python train.py --arch="coatnet" --model="self-supervised image encoder" --dataset="photos of plants, animals and fungi (iNaturalist)" --train_examples=38949 --image_size=32 --crop_scale_min=0.4 --horizontal_flip=true --color_jitter=0.4 --method="simsiam" --norm="rmsnorm" --norm_position="pre" --activation="reglu" --mlp_ratio=2 --head_dim=32 --fused_qkv=false --qk_norm=true --layer_scale_init=0.1 --parallel_block=false --dropout=0.05 --inner_norm=false --moe="soft" --num_experts=4 --moe_every=2 --expert_mlp_ratio=0.5 --slots_per_expert=2 --shared_expert=true --patch_size=[2, 2] --depths=[2, 5, 2] --widths=[64, 128, 256] --projector_hidden=1024 --projector_out=256 --projector_hidden_layers=2 --residual_init="scaled_by_depth" --optimizer="cautious_adamw" --lr=0.0016 --beta1=0.95 --beta2=0.95 --eps=1e-10 --grad_clip=1.0 --adaptive_grad_clip=0.05 --cautious_weight_decay=true --steps=5200 --batch_size=128 --epochs=17.1 --lr_schedule="cosine" --final_lr_fraction=0.1 --warmup_steps=260 --weight_decay=0.1
Rows from block 2, named by matrix and row number. Each number is 500 + 25 x the weight over its row's rms, rounded and kept within 0 to 999. All counts start at 0. Numbers have three digits each. After the name is the row's rms in percent of the matrix's.
# convs0: expand pointwise conv (model.blocks.2.convs.0.weight, 512x128x1x1), inputs 64-127
convs0.7 095:467516507540503544488508495472466460463517545497525501437487493471477502524447482497498513510495475500516514465509487484485490526490510526479490494469532477568507507514506505535541549513483537
convs0.8 094:508470469497466500494490467534530442484485486453483491553524521494511520521460484483547487470493528516478485541526526512505442481446492554458473536515507481532503469511531481516496475465523496
convs0.9 099:497487451548493513500471454500465536547496527535509446489510526483494459531502532471485513523510493540523478496515513490527457521486515517496503502504526510516499459496530509520508468498490466
convs0.10 101:486493504441482501526456512513506520530452489487479529512479494531510535475515516522502539534500490500488455479489494493507496558481476501574476497486500545497505548514515489527479485506483537
convs0.11 098:513543503458475467540508483513498492493455452490499466513559525507512507464525491487502531530511515496523541499477520516451537534494451519532511507503519516522491545488487486525479499479526523
convs0.12 099:519488486493459507473478471489497503524570495464489509495490488490497536534467518479489532501478518502504508533491499544479519485477529513532525535480522477501481444501505501541449494549489499
convs0.13 101:532443507455506466485451532516472510485500471541530524519517501497538448525508492517496486572515530502511449482487499493479525516506491519548510490497505504479450536499453500498507490501496527
convs0.14 098:511487521462520541520502527537547505493516500510505547524501534473538513483526492495507541526484514483497497509496460473525506512487482514525485486503485449455508458518526486485530479520533499
convs0.15 105:455461502532519531489495502480468515538493540528520466488524475471499487507440518494541518497504472494486498515520519505509488505526465533484520473506516512484487504472496487472522479458469478
convs0.16 099:492551514490514509486503522516467492508490454486515484490526495464464513509483525508485491499539479523510517490490508456538571519514501447484521481469546510493466493502467521467505543496536534
convs0.17 108:534469533492420489510505524472513490512485483491506528507553549507515525486478480458508500509475525498512488475542514518483494491478504481463488531514521500485482490486502464510515448471524450
convs0.18 097:519500541516527506533527530510520513523532517467471552516511513521454445465552453530490518511531533500501529492535498533485498519466513486467456473460514490486473494537505479502474466501516481
convs0.19 098:510500498485471487459497493509454517531495516530470500502503538518495558488503506519479527521517493450498472487573502508484492517468485518482490492531504512430463505482498514480516500486474499
convs0.20 100:503482513520463504512542526485494478515509489487485475499499492456502496504498544445549482496446512502514529487500508532548486521473519456481489455459447478497534529535494442526489523518509487
convs0.21 100:483432539484506488496518504509517474480552517485498481498493512481545488505498485488463461498473468485505501554454490462502458520520508471516529504492505542523488533501465525493516519488497541
convs0.22 105:487489524486488501506500506520473491487467464525499459493512498502546513519497511496518468438467528519503503527487577515502493459493488542519501555528475533516472474513476535481514465451506492
convs0.23 088:487506511468543514477517505494475519490523539519490542519473478468442455471532462498512520507523486532470500542485475503499474507486528490468548549485523492474520497493502490471502468512508432
convs0.24 093:489489556490503493529481454493485473467520489495477467490488512559531495521431502497466500518436490514499489515469502480507519510478523541520472483519498497502451501488487502488530519494485535
convs0.25 104:475466467541481498469499481516509514476488509524527471485465474480474470520535518502510486537481496498507509486502457490461524487439558522503507503491489523494497540510494521530499496518497447
convs0.26 088:511468499520512487508503535487534496515478539466510550548465482490522474483506494534507512478508482539558497526494493495553521515465516520509522500496493522472552474549523496490497437543498503
convs0.27 103:505505511521491456485519506491529512493502508518527513495485463533486500519506512524519496505487481503536537497504568521477545512495509445482509478464487464473511481544457483506518515454514499
convs0.28 097:527548507491502482471536472475517489493533486491557525522477464506494448520480468506479481487494506490500479423522536559492526503487524470492513460467463503476504512525487517470524514492513511
convs0.29 096:510486485506504509498504471494535498492537514445515456529487460509481469497450497522479485503457492528456458496474486485455489471491483498516515479495496514519554552519484501486493513521521464
convs0.30 099:489535491514511504541496468594546530469513517488505498522506542497492502483520539469545478502513534494568487505493490528501496490479502504496496511511494457503490496509497498521477501515545504
convs0.31 095:515503523526451536491544521505426526493449505483519490493453472505473505540514476519486523479480548487524532522502531532471529500458552495480506458496499495492526464529480492528513478469475510
convs0.32 096:475508529452489469513472517487508471504525470467494490540529501489521481532487499475499488537544523496488542493510501500527520513449504492546507476505490534490451524520469469545516514534498455
convs0.33 105:476526469476484485486498508535530512527503478522506484545473483496497515523480472511487507511524486488468525508490519450500506491539469466540432516503511466492501491455489512532549533472514480
convs0.34 104:501551525508493465547548460538515513511549494487470537507471494490514456507547450533531477480497496515496472507492511476501488532513528479505500489477467452516458505517534528487470504528508507
convs0.35 104:546456527518501465507450513532486548536519501509488497544507475489529483503480520503498481548495520515498522482501516489475471476474560488493508507478494512480560525505468492507538511518485517
convs0.36 095:534542526491510480528503502514515525522504474476487416525497503490515464478468464473489489493507531509491521487502508491505517524525488503539484482465508550545509499530493462552508547510484516
convs0.37 098:521547507485548503498537551528493494503470504485529535486471510521432467472548526485496480515490496468519530484485534506521520482479508475490483505442538499476491522495484514458495505531507519
convs0.38 104:538482477512516499513492550511524491489518498547485524485472462500518461456526488511516456504531519527505494481486525533529547462510485516500513509518514473540485488514530519471497488507492490
convs0.39 099:490511495495498492496433502510497492471456497491501502541507479457554519478480522482466538445523523479465526472547496516477501516471473521526465522566478547457503495490507472529489461522516512
convs0.40 099:511512468553505530481477519493488459508505488502532535490517485464508488549497479468515484490463484510485510544509524503484499492472512510513454519529497486500530462540515427513480522501527490
convs0.41 096:512482484524481468462504516511499511529463498515501482541521486521516535488511540531506539517503468540529508509499500453501449527527469570508505525526530531470497489477530526508504498506499495
convs0.42 097:513473519533466462498456501499524503476520517481451515485491529531492498537478478511484498486462547486514512495515483513453478505503505484479506447513494488504530479534492462489509567482490531
convs0.43 112:456478480493519556443508517507498499516499473475498509479496497485505488490526499501506490500503514494485515486498491452536474477486487506497490529527519502425431493469471514504491513510465524
convs0.44 108:469503526441495546514473482485465467476508534478444504464471535528490499523543483521459526465510477541481474548492468448520488523492496538526512518500490458511501501528530473428507474530475513
convs0.45 103:505475467531451498523499476460513440468500508470491505515455485498507527524496492464482496524459530505507503502497526489464470491477538484500521525493474539498494544473453491527491480523471500
convs0.46 100:487498489440484501466499512484434523517505451546504468494518485514539472550517470505509495483491437520484537549510510496500533498502472529450501488507523466485487465496484514502489545494472469
convs0.47 101:493481456541526517512524457504533511511469490498498526460475473528509504566505534467508524507491473484507550538530505516478509490463503495504503498472480494526541506499542502471511483476509466
convs0.48 100:503509531499518489486528496447499472508478489479545545550520510527511474456531489534505495516539483506489469525508506506557502551540517539512552506484538501503492509517525514473537510543539498
convs0.49 103:543527497467518479471473530512447550473480517489505512484502486473478494514494464520524488503506467502474521481519479500515504536534464494483513497468496461483519526549511504474520565524512586
convs0.50 106:537492473517489503523514465526500479485468512474481488511502528495492470527526493484455500488466516494489500566472549452504504506448493515527470518521513537536511475496520492484515492501507486
convs0.51 096:544519477477479496476486512492520479525493552534533483500494548503528524487568464541487482514481497508493481515518481535481509505511481509473509499482489484483524476516507530478456466469463509
convs0.52 102:514516545511497475498460522468459470511463486539508515458456530512530478510477505499514455473494522490514475470499451530479506467503554521496478463484484490499467488534489447519503490532554507
convs0.53 102:518467471536471517499515507522533493499492474478589499543502460478534506485507488514478496518492554502495473508505537514500507481485531483497468467525487500431523500505474531519477482506497495
convs0.54 098:504514476484524488481505509475500507473529478503512533500518527556487494483558447548519492527485491518486498531460475507511506511491445501494510513468466454501525481499462572463467489479522507
convs0.55 098:491471492527486502520499504524509479514484535528497560492539526507485524513513454506520551510484497500511495510541494496484487477514481513457527547530525487490459469510516481536479475453506450
convs0.252 109:492498511479492474483472521478506512471540499495529532497520487519514441491468486504482493486542492515464464478513517489505504532491500557517523493494553486501513505460459519499565486474525546
convs0.253 097:541520497524488477524525467498516517486467462520495521497477526524493500469502451487518463509550532514483462537505493488495474486508449520497528493430504497530535511497481503493521486491505451
convs0.254 104:505505511528514498483540523511526495549498531525495554501466502473491457517539468507527472506488467563509530513482480519515485484513522470492545490471530506511501495529494500450486501498475473
convs0.255 105:556544552509489514514525537530497523509494499454479497531487481509497480462478455523485491479513538503473497504516486511498504486526498494501518429502526556476508519513477502507536520453521540
convs0.256 099:504522494563506484467458502451460497536488516540507501513541495513515503530512501543493492487476504514461470508532481517457484487517547505497558503524507498483473512504531500493536514485451517
convs0.257 100:522475501496497493478476461459456499496533476524483497485474509462520495490497516451486486522509492461497494489490473502459488499467488497495522508519476482494471490458501511491546517479455501
convs0.258 104:470468507517447512495456445471488466496508490531495460526489498474506520507485528475517515486458525493566500513566508484483462473501495495499491485538498561522480495538525496485516518533500491
convs0.259 098:488486520477488502498523527502473518490514494519523536488477495549487449504558480473529457511483492526515517485473543503503476524492518504493492506469520482495509508487481504510477490488501495
convs0.260 098:535503493461462504481438461484457508524502502501470492482447486550522506517496508522486512464487475473517473511511473549534484483474521534471483477491528488479481494480535526538532529530499526
convs0.261 109:457478487468477479530518473494495507490506471405501494498494489497500498533481521522537544480473544459482523490511479512473453479445474482524522484482460504547510531485496501553469484502495473
convs0.262 108:514525546461486493532531502500489490481538502487515554491478477512462456489530500515471511543514472496513472525507561515487527521516499488558502472468486519508518505485472531475534501492478543
convs0.263 107:495535555531515488521504493531527445492516493463527515521491510483490497481559511540471466512499516489499536460486501536487516476539498454476471482511481487528495500496444501537498485434546505
convs0.264 102:498504504478484522495499481509511530512493484468437483505470467534521482468509485528468513502506495495520537475517483488497518548489463490511509470530520478454501567472503521464576514502490528
convs0.265 100:466491545521473533526471536548499461496484512497533514495480504536513500467549483533490474487502501489515491530524456478463492520514485473477530518524497510510494470506509503480460479479482494
convs0.266 098:516517506510497494459533535501465515472515519495521495511474455495529493499541523528510486547467501503499483484485537514503512520458531479546511454481446529496528523543504500525468475536498528
convs0.267 107:488510489512522507495457462501510495461494509488513511488531476485496507491457517509465496478477512502478520515531489520491507448460504496518448472555461473509531461527538456550535502475516486
convs0.268 107:494476515489481478537469497520496472479542482497509459538504517490534534504524476498508493500504494476481465520509496487467457512480443500525496502518511510488448502477463490514540542497476532
convs0.269 102:513439479475490488485466503519488487506479503566500515484526516485537478538518499457516488487528471514483477501490494494432466501514523529464512508531544484481476508495511469477505499495509507
convs0.270 102:480537522488504444516479517560526489467510474454505504545514513508500521488501501493510499494493557524493525525496513506488534513485499505520482472521480528521515524516472471463480509496518482
convs0.271 094:534472478509484472496508493487545504476485451509547477511527540504496471525494558500514468544478524482522501493505507509499520465458455504477494497516500471514519497502478458497479502533529496
convs0.272 104:486490552479518507494475505518513525487542505547506508524490494538513531520506510494499530513453485525539510490525481513537528484500508534480448483499520521425491486482514533495475473466498498
convs0.273 100:472480513487531540466523487521500500535512503523460489480499535488497500513482487451527512505516455514479505503460491503509525536503478504501513511503507427528490505517475462497487480486472506
convs0.274 106:506493480507485469444454538460475481515494541501499496470455452472528455489496512500509522509487479500494525499494525547504494501525531530462491495521483488472571524500503519506510478514528468
convs0.275 103:486513503478529475510475511482493494483502525518529571489514490510490498472498509460505496485506443480458503516488511477544510492517505496486585525488512493490523468523481496437520543516503473
convs0.276 101:538483472491499476510503446522503519422508460447495510518500516485504528525433513497496499486488544534536521487495489519485471465488479508521489485507496510553522504511506439512526477519483476
convs0.277 103:521498479490498497534470481464466531497495522540474531497476510508468490471500478496476504499510458486490507509510515513498514497533458531464497517512501475476514486531480455481519479464479492
convs0.278 105:495483484516489443504437512440475506523491465524545499461526480502483531496499509527538503462507497478500485526494486562494484461468503523442510509542536464486466520493479484506500519499486499
convs0.279 096:486491474480507505424485550512504519485486470499461480558494513450514519502469517526508491514542424506498488497492509471535507480545477437515489508494530542532522496483513492521533515503513510
convs0.280 104:466483500478503499508478530475516519498499479536523492487558500503486470508513454499518481497484496459485488514522526548510509510530545470494511497509506444510482473507503492466519559466504535
convs0.281 099:489519523510504529486493530482513488504502478509528508487554480468462479519491525531530458482536544490545477570503472481525500501497541506550459527486513464524444493489505468517518534524529511
convs0.282 098:499507510498497530507543527532471465496500510501492527524509500451500502490490507484503543492499456530517515541493496526487540525519447485536493482489480486497472493508453488540520548452509518
convs0.283 110:481485471495486504492462513512489543550472536500463545533494524498476493505565552503481520489478505533479447500495491456576476507501486502496498573491512508488473455495497542464508476511508532
convs0.284 103:494481456543493489505469483508495515507455443493465537501537527498547504501474497505511448499540502515523495510493552480529513512542498453516549498501499500520514499498513509507495509503529522
convs0.285 093:527500463506504517489484497495526518487513520533492523494477470497500472488528492511491500508468477535517471510433532515512472517492572497511507531511479506466536532543518542484470486495526461
convs0.286 094:510520491537539479528505522541539516511478489475485490489546519500500515474487486501544493499547498457533488451495538501504523522506473474517540495519498479473552512518480535506511524478522509
convs0.287 099:487490487530496479468513537510515516512491481506521508510507453478473495521475510512504524496488493445492479489539531486486467469531523494463513489490479483465481491476503485542487515483543530
convs0.288 104:460500507512542523444541448521531450527500466529486480517502549522506485488466499479488481495511510508505486522477551480526488501500492521458471461549537512501491527483475527497497466502514475
convs0.289 096:482505505473526485498458534539517556492533498493499521524549505487526498502501524493464533464546511493533435511517477506517529530515436531516514481511529483463439492491498517521482484514497555
convs0.290 099:526512490483499537498490502503461511492521511464491498463467535497502506525523518468504525510509539457488530458476457539439501498473495439482462460509517499504481497470493518523488510497482559
convs0.291 096:487551479473496505495539529527498531472468532526535520509508491519477508505512443505480502499513467489470509518497474492533497505481460525489506528474526528484483505479475489530515555536491470
convs0.292 100:506511535502528529475518483555515492508494530454506510561459465490499432479510546513481472483517494504516497486516483528505494525459518495513490516464520546473585460515471442491487486527523459
convs0.293 098:514478511499503479551511477500478434489526506466481497507505512453524512539482520534516469520471522500523516486458506524476530481474504500532479518506457482511516510482492459516493496494518527
convs0.294 104:553501498504509481518487460479514510501503531487510490496488478508514473488495501508509512477474521548479494507486565534467512535492513519463555516509501493484499478508534539493474471500484495
convs0.295 098:521537446502514485498514497516545551494511462490492503482499514515490513488484523537476520548517485472484553471515425524525511484526503496500530480517507475488494516506549479504483513549520528
convs0.296 098:489511560495501492504551484497544482478501491488490479495446466435492538474500519489493489503490486511504529498499498466556510498556490501533517516473507521527536547499469509464485481460510525
convs0.297 102:516519502472488494478516455491484502518440479482496478526544560496523507500482525458509485507501515499492510469502502531475506450516495511479484504501487500504499509509463449530516505488531481
convs0.298 098:518480488470514501497509534489517495466465456483487440477533490482514503525513505479475481531488463507531541483516510499469532517476505464562519488458492505544520495457465485572508490504505510
convs0.299 098:439512489497496482515481535494532578516478511541493482487506512520489553510504492466523475484524476496509457511520518494529508501535456530487513527481537520514466462506494511441506522538494489
convs0.300 106:473499514518510515481468529493507485488452488489478538479475439507462499527555500494483446487499498505469553493480548485489477495499497494521506501477482509538551484511516501496473523462522483
convs0.301 102:436479450525474472503483499443492499528511488509490474494506516489563532500497465490508458524514559483493489530507509479505453507499492547478508526502546516529465520505495502495488516537494501
convs0.302 103:489488499515518526524457458490489543489479470509507493504502497504522495479496472527463518520527510515497483510520517494493499527465475499520509509508513519463519487499492517501492481555510499
convs0.303 095:506508520437525516455469502538487512516510455472510523507511487517533545474508506542516483517502497491490468512463475487478547540501482485546500510515512486491479493525473541539497497492509508
convs0.304 096:501529529503442485548523531506531512483492481501529518549509532499471476494491465537524485528507511509504473533457520509504494561507496514504503495468531435493448491526537534515504515485520498
convs0.305 101:495489486484484484490508458534502488506519501485558503509498458500496518497489499509535527523504541460509517479496475489490537516514513460490470447477468497499517511543464477508473507514523489
convs0.306 094:491494523507520524496471521552485463535496476531508503474483528513505511457498468450468499493508509484527467537500544494502473545473508477507490493522517469525472504495515516540463475443493485
convs0.307 103:512538507490500490517477509482500525515527477474493493543474476540489477512489488508508472516504461559520514463473524523523466511502520515548514481451513478539511531532503509487481491525486505
convs0.308 100:533480446486490524495488443506486511501493456511515483497493501480517511536424516464504540497518499536505522474517476471485455498515497512508502506567499484480473493501546490504501544539490492
convs0.309 103:475479534502492494507506537493507458479512442453490454477499508517472515505470516529490516479491538492502519450456480514478507505536476484514511511500500448515458527515470496501536552491485518
convs0.310 092:495504482549494528467486462494457500542454505478495487537529522467525496514506546473475481491449497464496538499509511484494500497519472468475493511526495473518483496491487482526461503482513488
convs0.311 098:468492520464479526513467508495464475509536487546478528497525514464512499499473541517479527468498496541498534526529492493481484441487494498494489503500493532484440511509506494464518501505474518
convs0.312 105:489530493501509472507482528502532520503496521493532523453535458498511503527498515490502514479467490480523496475525487525500467448503540492517513463436480504477457512512475494534518463487491486
convs0.313 105:502472526502504520549471523527483508508519520502503463486498539474529504487459526488504526521473511532480480519506486499463527532527507495565504513513516515509460511497477494514484505458495505
convs0.314 096:532475500485505520500503496502503539513524490511505498506515530483524544538470521494485544512518553504512500455478470473502485505492505465537486526510481517510505530535493500537518507498481506
convs0.315 102:541495527477471481505464478511465490433483504515505465456489494550515483453475474478492475526505488469509467465540516528488522500473481521510477487494506483489486525498472493530489478487511510
convs0.316 099:486541506475496522508518451490461468499531473455506452520465521493467487503496515482490478511507497520522486530455516504484485535431517513515461496507500506535467507496528545489509529487468475
convs0.317 104:489470455521482442529491513477506545535506501508517475493489499448500524447457484568490519519540520503519493458459458494497506488524464507481523518472518484519499472511507450512498511510525498
convs0.318 102:533528511522530505517511499488462487500478502490527490497482453478480478549483531502477474515480487509478520513524554496472469464504540524513469546487511510540494505549495522488486539487475539
convs0.319 102:486507547508483540495501516505487448508483456472512493507503515512486488503492486507489477482482544466478498544521473550475497514464512469503469490509467484466536478489486502507556511458509541
convs0.320 098:478563457482502524476522495482486513536484515494501500440483507461462516481520467482502509502563481506480521512514490496485529514521472444552532479510508486503534524432515475492517553500472522
convs0.321 104:505482469506519493526475477551507476524453485484498509528503495523498496462499550528546507461488537484563467495471492444497478514489465515472524487483492500490501486540487519478474431510542508
convs0.322 099:501544487492479564476451452511444485498548458532491518503479512499534535535486469454473483486525497482492509492466544479494514548480499488518449469493483465539507508501474498500498513445490531
convs0.323 105:503496537503481512513524499511506478464523540496480530516525536539500470470504532497507550565483495477474474505494484482519517505458544476493510513470450434516492499509502534464511496502487513
convs0.324 093:530509550472506519516540508493494481503547489495450510503480524513519491476520475522486476527483486515494520514473486473553493493504448491520494523501483437515475473492512557464486489483506491
convs0.325 096:470481486515501510478491490484470498532490501503474525509527530530535518501526506487523521478548505517462473480514506471477481527540439514499548496496516502486505503509559479529518471506513533
convs0.326 106:485478503461513503473496471488497544493496489485495479457477522502494492512497456503487513507533552491476513514540522502498481511505506480481551516501505473473558500504495528489538539515448513
convs0.327 100:516544521521518497503533502521519468484508481471537515535489453493484492486485474499483471526523511486498498454509500546483534494475510471513504473412488485491499537503498469501487546530526459
convs0.328 091:499509466494501461531480539515507540472481487509483484480528507524521523498491438497451527537538520488517470473452487525475517497465462519509530510495478474499496519554505493493479494504475504
convs0.329 099:474473510452501545483501484500525469507493530487491537548483501451540488494481523469486516527447460509495502474514479529520445508519535518527465519511492501476511512468524473487484474515498516
convs0.330 097:484519514516455498521487453491507524493503539456504502507506511535510541557470524481508563484480478477507523517496474467504457497491495504480516513507488497531492514546488478479536454525465496
convs0.331 105:515491454520472493514539507535531468504465488475498500525489512548484456559514479500535475518486532481471518503492509539518526431464522477485455524497487514485481495556488533503495513478512487
convs0.332 104:465491519479510555499489519511485502526482546507552524536485479493493520503504508509448493528458498458519533510490465493517516485526494509486470509523515509475458512459500527519537508478500521
convs0.333 103:490494507477525517524507530526530499505517486481512466522487491526503503549506484499440500484496526456540488518462510561488520507526429481488515508485483489505466540490473523499530498492489515
convs0.334 103:469526529447466463494485491523487513522468498532470546545550564518499517485505496508453505477502510501563531486484464493487520512513490537517508495496498464505436542433507492507473493511523524
convs0.335 093:510481512487526517504480481515505516507526510507483542510493510452472490462493509480486448540500485560433506512474522474505529484507498533501491495512511491490535517487501533465472497508462498
convs0.336 099:475495504446514510506478496473526555489513493527476491495491525495512479546528485515500533510471505553487456474453490489500464538507484479535525500494507440513492461530494504501484475532497480
convs0.337 103:452490460528475518529472525510487506509462511510465521500534502476489510498493496458515444462518510497481506530510517533497489514492502530489496500562524470464477494504488502555487537447542479
convs0.338 096:481518467467481501513492495503467570512508518514553498504497461499476482521567418531455497512523511493495511509517508534505491516488514503532502520464523471476485495475507474479536513512503524
convs0.339 100:523463478446506496550426487462489530497525478493462497505501514541559489505481458519503492515511481511525482527488474489494508470495478493482468467482517476493464515498478507503522529495483519
convs0.340 098:505540540440529509493528483494484504492528466532517551526510491486521520519488474489502480520546483549483459552469519490532503540513508488521515470498521482479516509532506531504534507495491521
convs0.341 105:482537560450541496534542471513504500472488525463499467491530497480461493522461513510463505525517470461501522458472501513510514492512446478515483495521466500478489491465469478510508527448495510
convs0.342 104:473504497482489516491525512571458482491485544539479507536492517504485512470522512567466517503514486521488490543541517477514529481552479511513492534552541507498509475455537553462539501497507483
convs0.343 100:492447511489481467515463515454489468530504543512492539459511481472465518506549506520503514473502516515524497506522461507468486532504536521458532534506516476458489496463523500460499512504481500
convs0.344 104:482523520451529547509468437504498475492475552482521491488512476486500500522497510530442501508502497495498526503479518519496519496474482540493498529506510491534492506489491486492519511467440507
convs0.345 103:508490506525481477541522514484511456512493487470486518515521525463497486512496531454511540489487484567500483489499535472526483482510500520479496495468490510486474499508495488516457447528486478
convs0.346 098:462522544517509528450545506515506512495492509505486478515489518479523539466490521497512530516498519525479475491552544496536527516495502503495480511507520489504490524420529529529504480491512495
convs0.347 100:446496462537531471510500497512520509555539492478426488485524501539499518465501481508523503506537481528521478497447510483514492485543460496515517524494511518489453484515560500468473464523510512
convs0.348 102:512524552529452496542501494520492475471540532510512551526494497540541450501513490560482521582480492514487477504497462478525500531514528453518500468478465486516496502507488514490519478473511480
convs0.349 100:501517522534591474512495520493494525501519502505483520518499551494492521495494499518490491523522510499490512494515489458482564505536517479521471479523567502497497548514479513468512489450477519
convs0.350 103:484484498500479514481472482476450517516510483552487497529501494503510504506533510517456482513533482510435418553491485521521506487496509501489534494475502453442485499525483520497496489518506503
convs0.351 103:458506518503500542489537525546507505575476543481459501491484524494491524480492525541502483540520523496546500506503480483540515532561471485490501519468498490483517544453504528498529474462477488
convs0.352 097:532515499474500494500486490475476502488503480508503539498448592498461460495519504497499447510517499504483500529509559519468531493523502514525480501535496525490504504484493502464495488502518510
convs0.353 099:501519497503488495467500431499454512533443502491495494506505516452526488511493500488516496492540504474489521508501549492476539507494499530494507517548525549509447524508490500499492531472471512
convs0.354 106:459536480477497484517540461553464524458545502538492506477473537515508473497494503511460506502462499489491445511508491494511525482458489481536471481500482507536502518465497527488535533509500504
convs0.355 099:475472529527515551469522492506527490490501484511495468530458470469464484510507476488468503491503506479509541478526523490534497504493537519506494475457530529499545491457491552497515514544511483
convs0.356 101:499460498531505527471534447467512462513427487495508491511525503524524472519502501490501472468512520528477516484521526481477479499451516509514494518505501520480475498512475519506482484500498519
convs0.357 101:476498532536476557470498503489507528504549518515501498460501502481491542525500537458468486479512518497526546532493458530495460454506504498475485508487499459518476488511514496535471504522478493
convs0.358 101:464507539522484499501478504466514508475512506492514483488526548473512475459543486525518453517506495496503532507521470536468509502499487502493537521500473516472470463480476491517478547476502491
convs0.359 107:475449499501494488487475499495491496537475519534449502519537515528521455494481493484537502491491501505546424542444488498507478505522503533529502495507486494501500489523520475521479507496515473
convs0.360 103:488516525513504460509520474519489519490548497500471487506482506497531514457536492499501543507498502521469462486481462491510477562501462483498499507545457519530456534448494498490492519498484514
convs0.361 098:507477522534485483518528472474540484477490482530496541510514511544502508507488538478501497482515529498537505464495500537491506496468503514487508515503482442512536447522515474498474475509499469
convs0.362 098:525452516494474481477526477485470500503472514511468530535467475499491493524416464466529506484495461487500491487494534523501478495518524520505493478515510500541524519521516435471496466509504484
convs0.363 097:452485483484526479496494474449461547537488494528509511469515491527473492508507541501472500460484518459516492474525522467486486471529499505506529521507545482447482506493520464498562495509477513
convs0.364 103:471482517518471534485492491509526492537471471493481479516540510454511501502499447521496459452523487520486509523454578501510498513510482547513473467520481499514510482500483520516476504461494500
convs0.365 096:499515513495497545501536514506523495498487507491523496504506520448488488488503528463494508528501517538550483532530463491546521468549469506506481527504481508469507490504509468514470474510531484
convs0.366 099:484491500499508483492484504471492557486497483506486495483493458480505475492545497473483478502485495535416485537511496486498480490516492531536501486474510481525498484510484494474557541563503536
convs0.367 101:508507479480496501502454497466499498495552493492514509492467508527502486496427473490530511516462481482557512549475439526476456466493548503487499492449496442509489488518504479508511459512485505
convs0.368 100:487513551514526536484516496502506504475502478470487512475514483488453498463513500502515511541546542504497484567471511536472486508516503489508521539504466498512496483495538548512488479493449464
convs0.369 105:494495464515476531509481462500540500505499468504531468521506526470481550514486500484496506481517506515539504468532499474495474474491517511526484448499445449537495509523490473516476473477491482
convs0.370 099:509496496466452459535476493505495516530469487543487547513502531509520518495506516509482476489535471474527497493537531487497501512548493496490499506460533501473525482523500506485531505502460494
convs0.371 099:495481460486495482480479475492491529472482498471443507498487522507535494503491460534507516491518491555456426500491499497483505542520500494504541509528554444488527521497513506423496493525486507
convs0.372 089:505566491523462483510545509533477517497504489474508486552517513510515505478527503520486478499496478563500478494467507508528545548486520478551474527493528525484534551524507539471483473506541507
convs0.373 102:451520483483518544452514495534509493512468503505485495504501502457514465495530496473524520481492480498463525496501477407541479545465505523514485515482490517537529505530542537504511513498501524
convs0.374 101:492544519481473524514482471507494495479523488505488489482542484515506499446469472500505461469534516480468457476526536481492501519534512505513517511508536532472462480479540510480531507487523560
convs0.375 097:528497514490506434476502552492477506483490507519527499521504466510471470504527459507445504486539530547515507516499525526510501500532486509499556493481515481499491525505513500482493494486470489
convs0.376 106:501474487549498514489525528477508522525452538481475494516498519518499519494507524486545525477506478469524524467464514520525505478499539486512498496532479510489475469524530502540485485481509476
convs0.377 105:489524472481509530503499469509495520475543491518476464470503471486534538525494492515459530508512495455487554519576504483502525514529493483492504502510469465462502529508502532532545513522523524
convs0.378 101:488502483510493485491485490486457511505507470503471495491510498445494551488481552492530497494508506530468480509489512467538480496511468551506483519508537509501463503479502502461496505522503510
convs0.379 103:528562494500525515513514506524529482484556510561542515507494546479463467516498473519494477516496504508478515526465478529495551516502489453474478468521469495450528499483487516493512531471545516
convs0.380 093:507491480507505482481480473520476495526509501513460454487537547516484491484492504553496548503543520497530471505513470485481494496526453483481492534549480484462524479455515530556467490509494486
convs0.381 103:446501506514512490504462511454495481468533476510514494510465484533539499488473500493487457518487477524477514529500490493506504492479485495516551502480521518559469537522480483479507550474512486
convs0.382 100:515523522503470451549450508495508499519476480507528529515503519444482487510527490492474491483472519496524513481524529505461483510456462476485541514521517527493450481539501496493468486497529505
convs0.383 097:487464486525508518462519519518516519510512519533493542475487456498515459511517466523488528497476502559506503561472536518486531469480538529481540502510493498526498484528511498482507499523512485
convs0.384 098:497524521489503492494490544464517514517497503518471498539513461474492468453513501482521486512484494519512464507498477512498498518534521481499522487471481532472535466542532517558487461541504481
convs0.385 097:451541502492557500467516493559504498505504511515458498466556458507487520465481516445515508495542466493502493515516500490513487518533490485475497500511500485514494521469475501521543535482525504
convs0.386 093:481469475524532593489541461505507499503526475475528475478501482464480488492499455459532464500508533516461512551498484478543489482501474532532495518488515464497506468516493548491523510493460482
convs0.387 099:512539504483482469537524514519491468475514485452478519510511511510500537500470519543469510555475512497517497520486484483494539468524465485551479517514483493539492501510492448550493508458498520
convs0.388 104:503502494509503485464490492492453521503487509488450516512507497498503527460495471495518455466507477499504445544504469485494469554526506501525516504544530485446549511520535510507507512496475535
convs0.389 089:493497537513505550452513504533516504502531479513483503499468497512470477532469509497428456521452503504475512513512507458451490519472518455493465432515512472499480518476470475482527540473507510
convs0.413 102:489520514520470518490511440459526496439500470465512516489511494462501515515458501506543495470481521508521505517485465507521488506489517513527506470482482491526493498559496487519465517523499474
convs0.414 104:492503501500509490502489462532488482497505463472519481502486514500497487511483445516484479502518513491472512474495522537460529524492482543518504510520514446498518488506493499464551507516469518
convs0.415 100:502478501551465538482503512515533475525454552507482534494506515506438530525488544481523491517488499494515496513517511496538509500470514498464424493509482509497510473478497490496500477498582503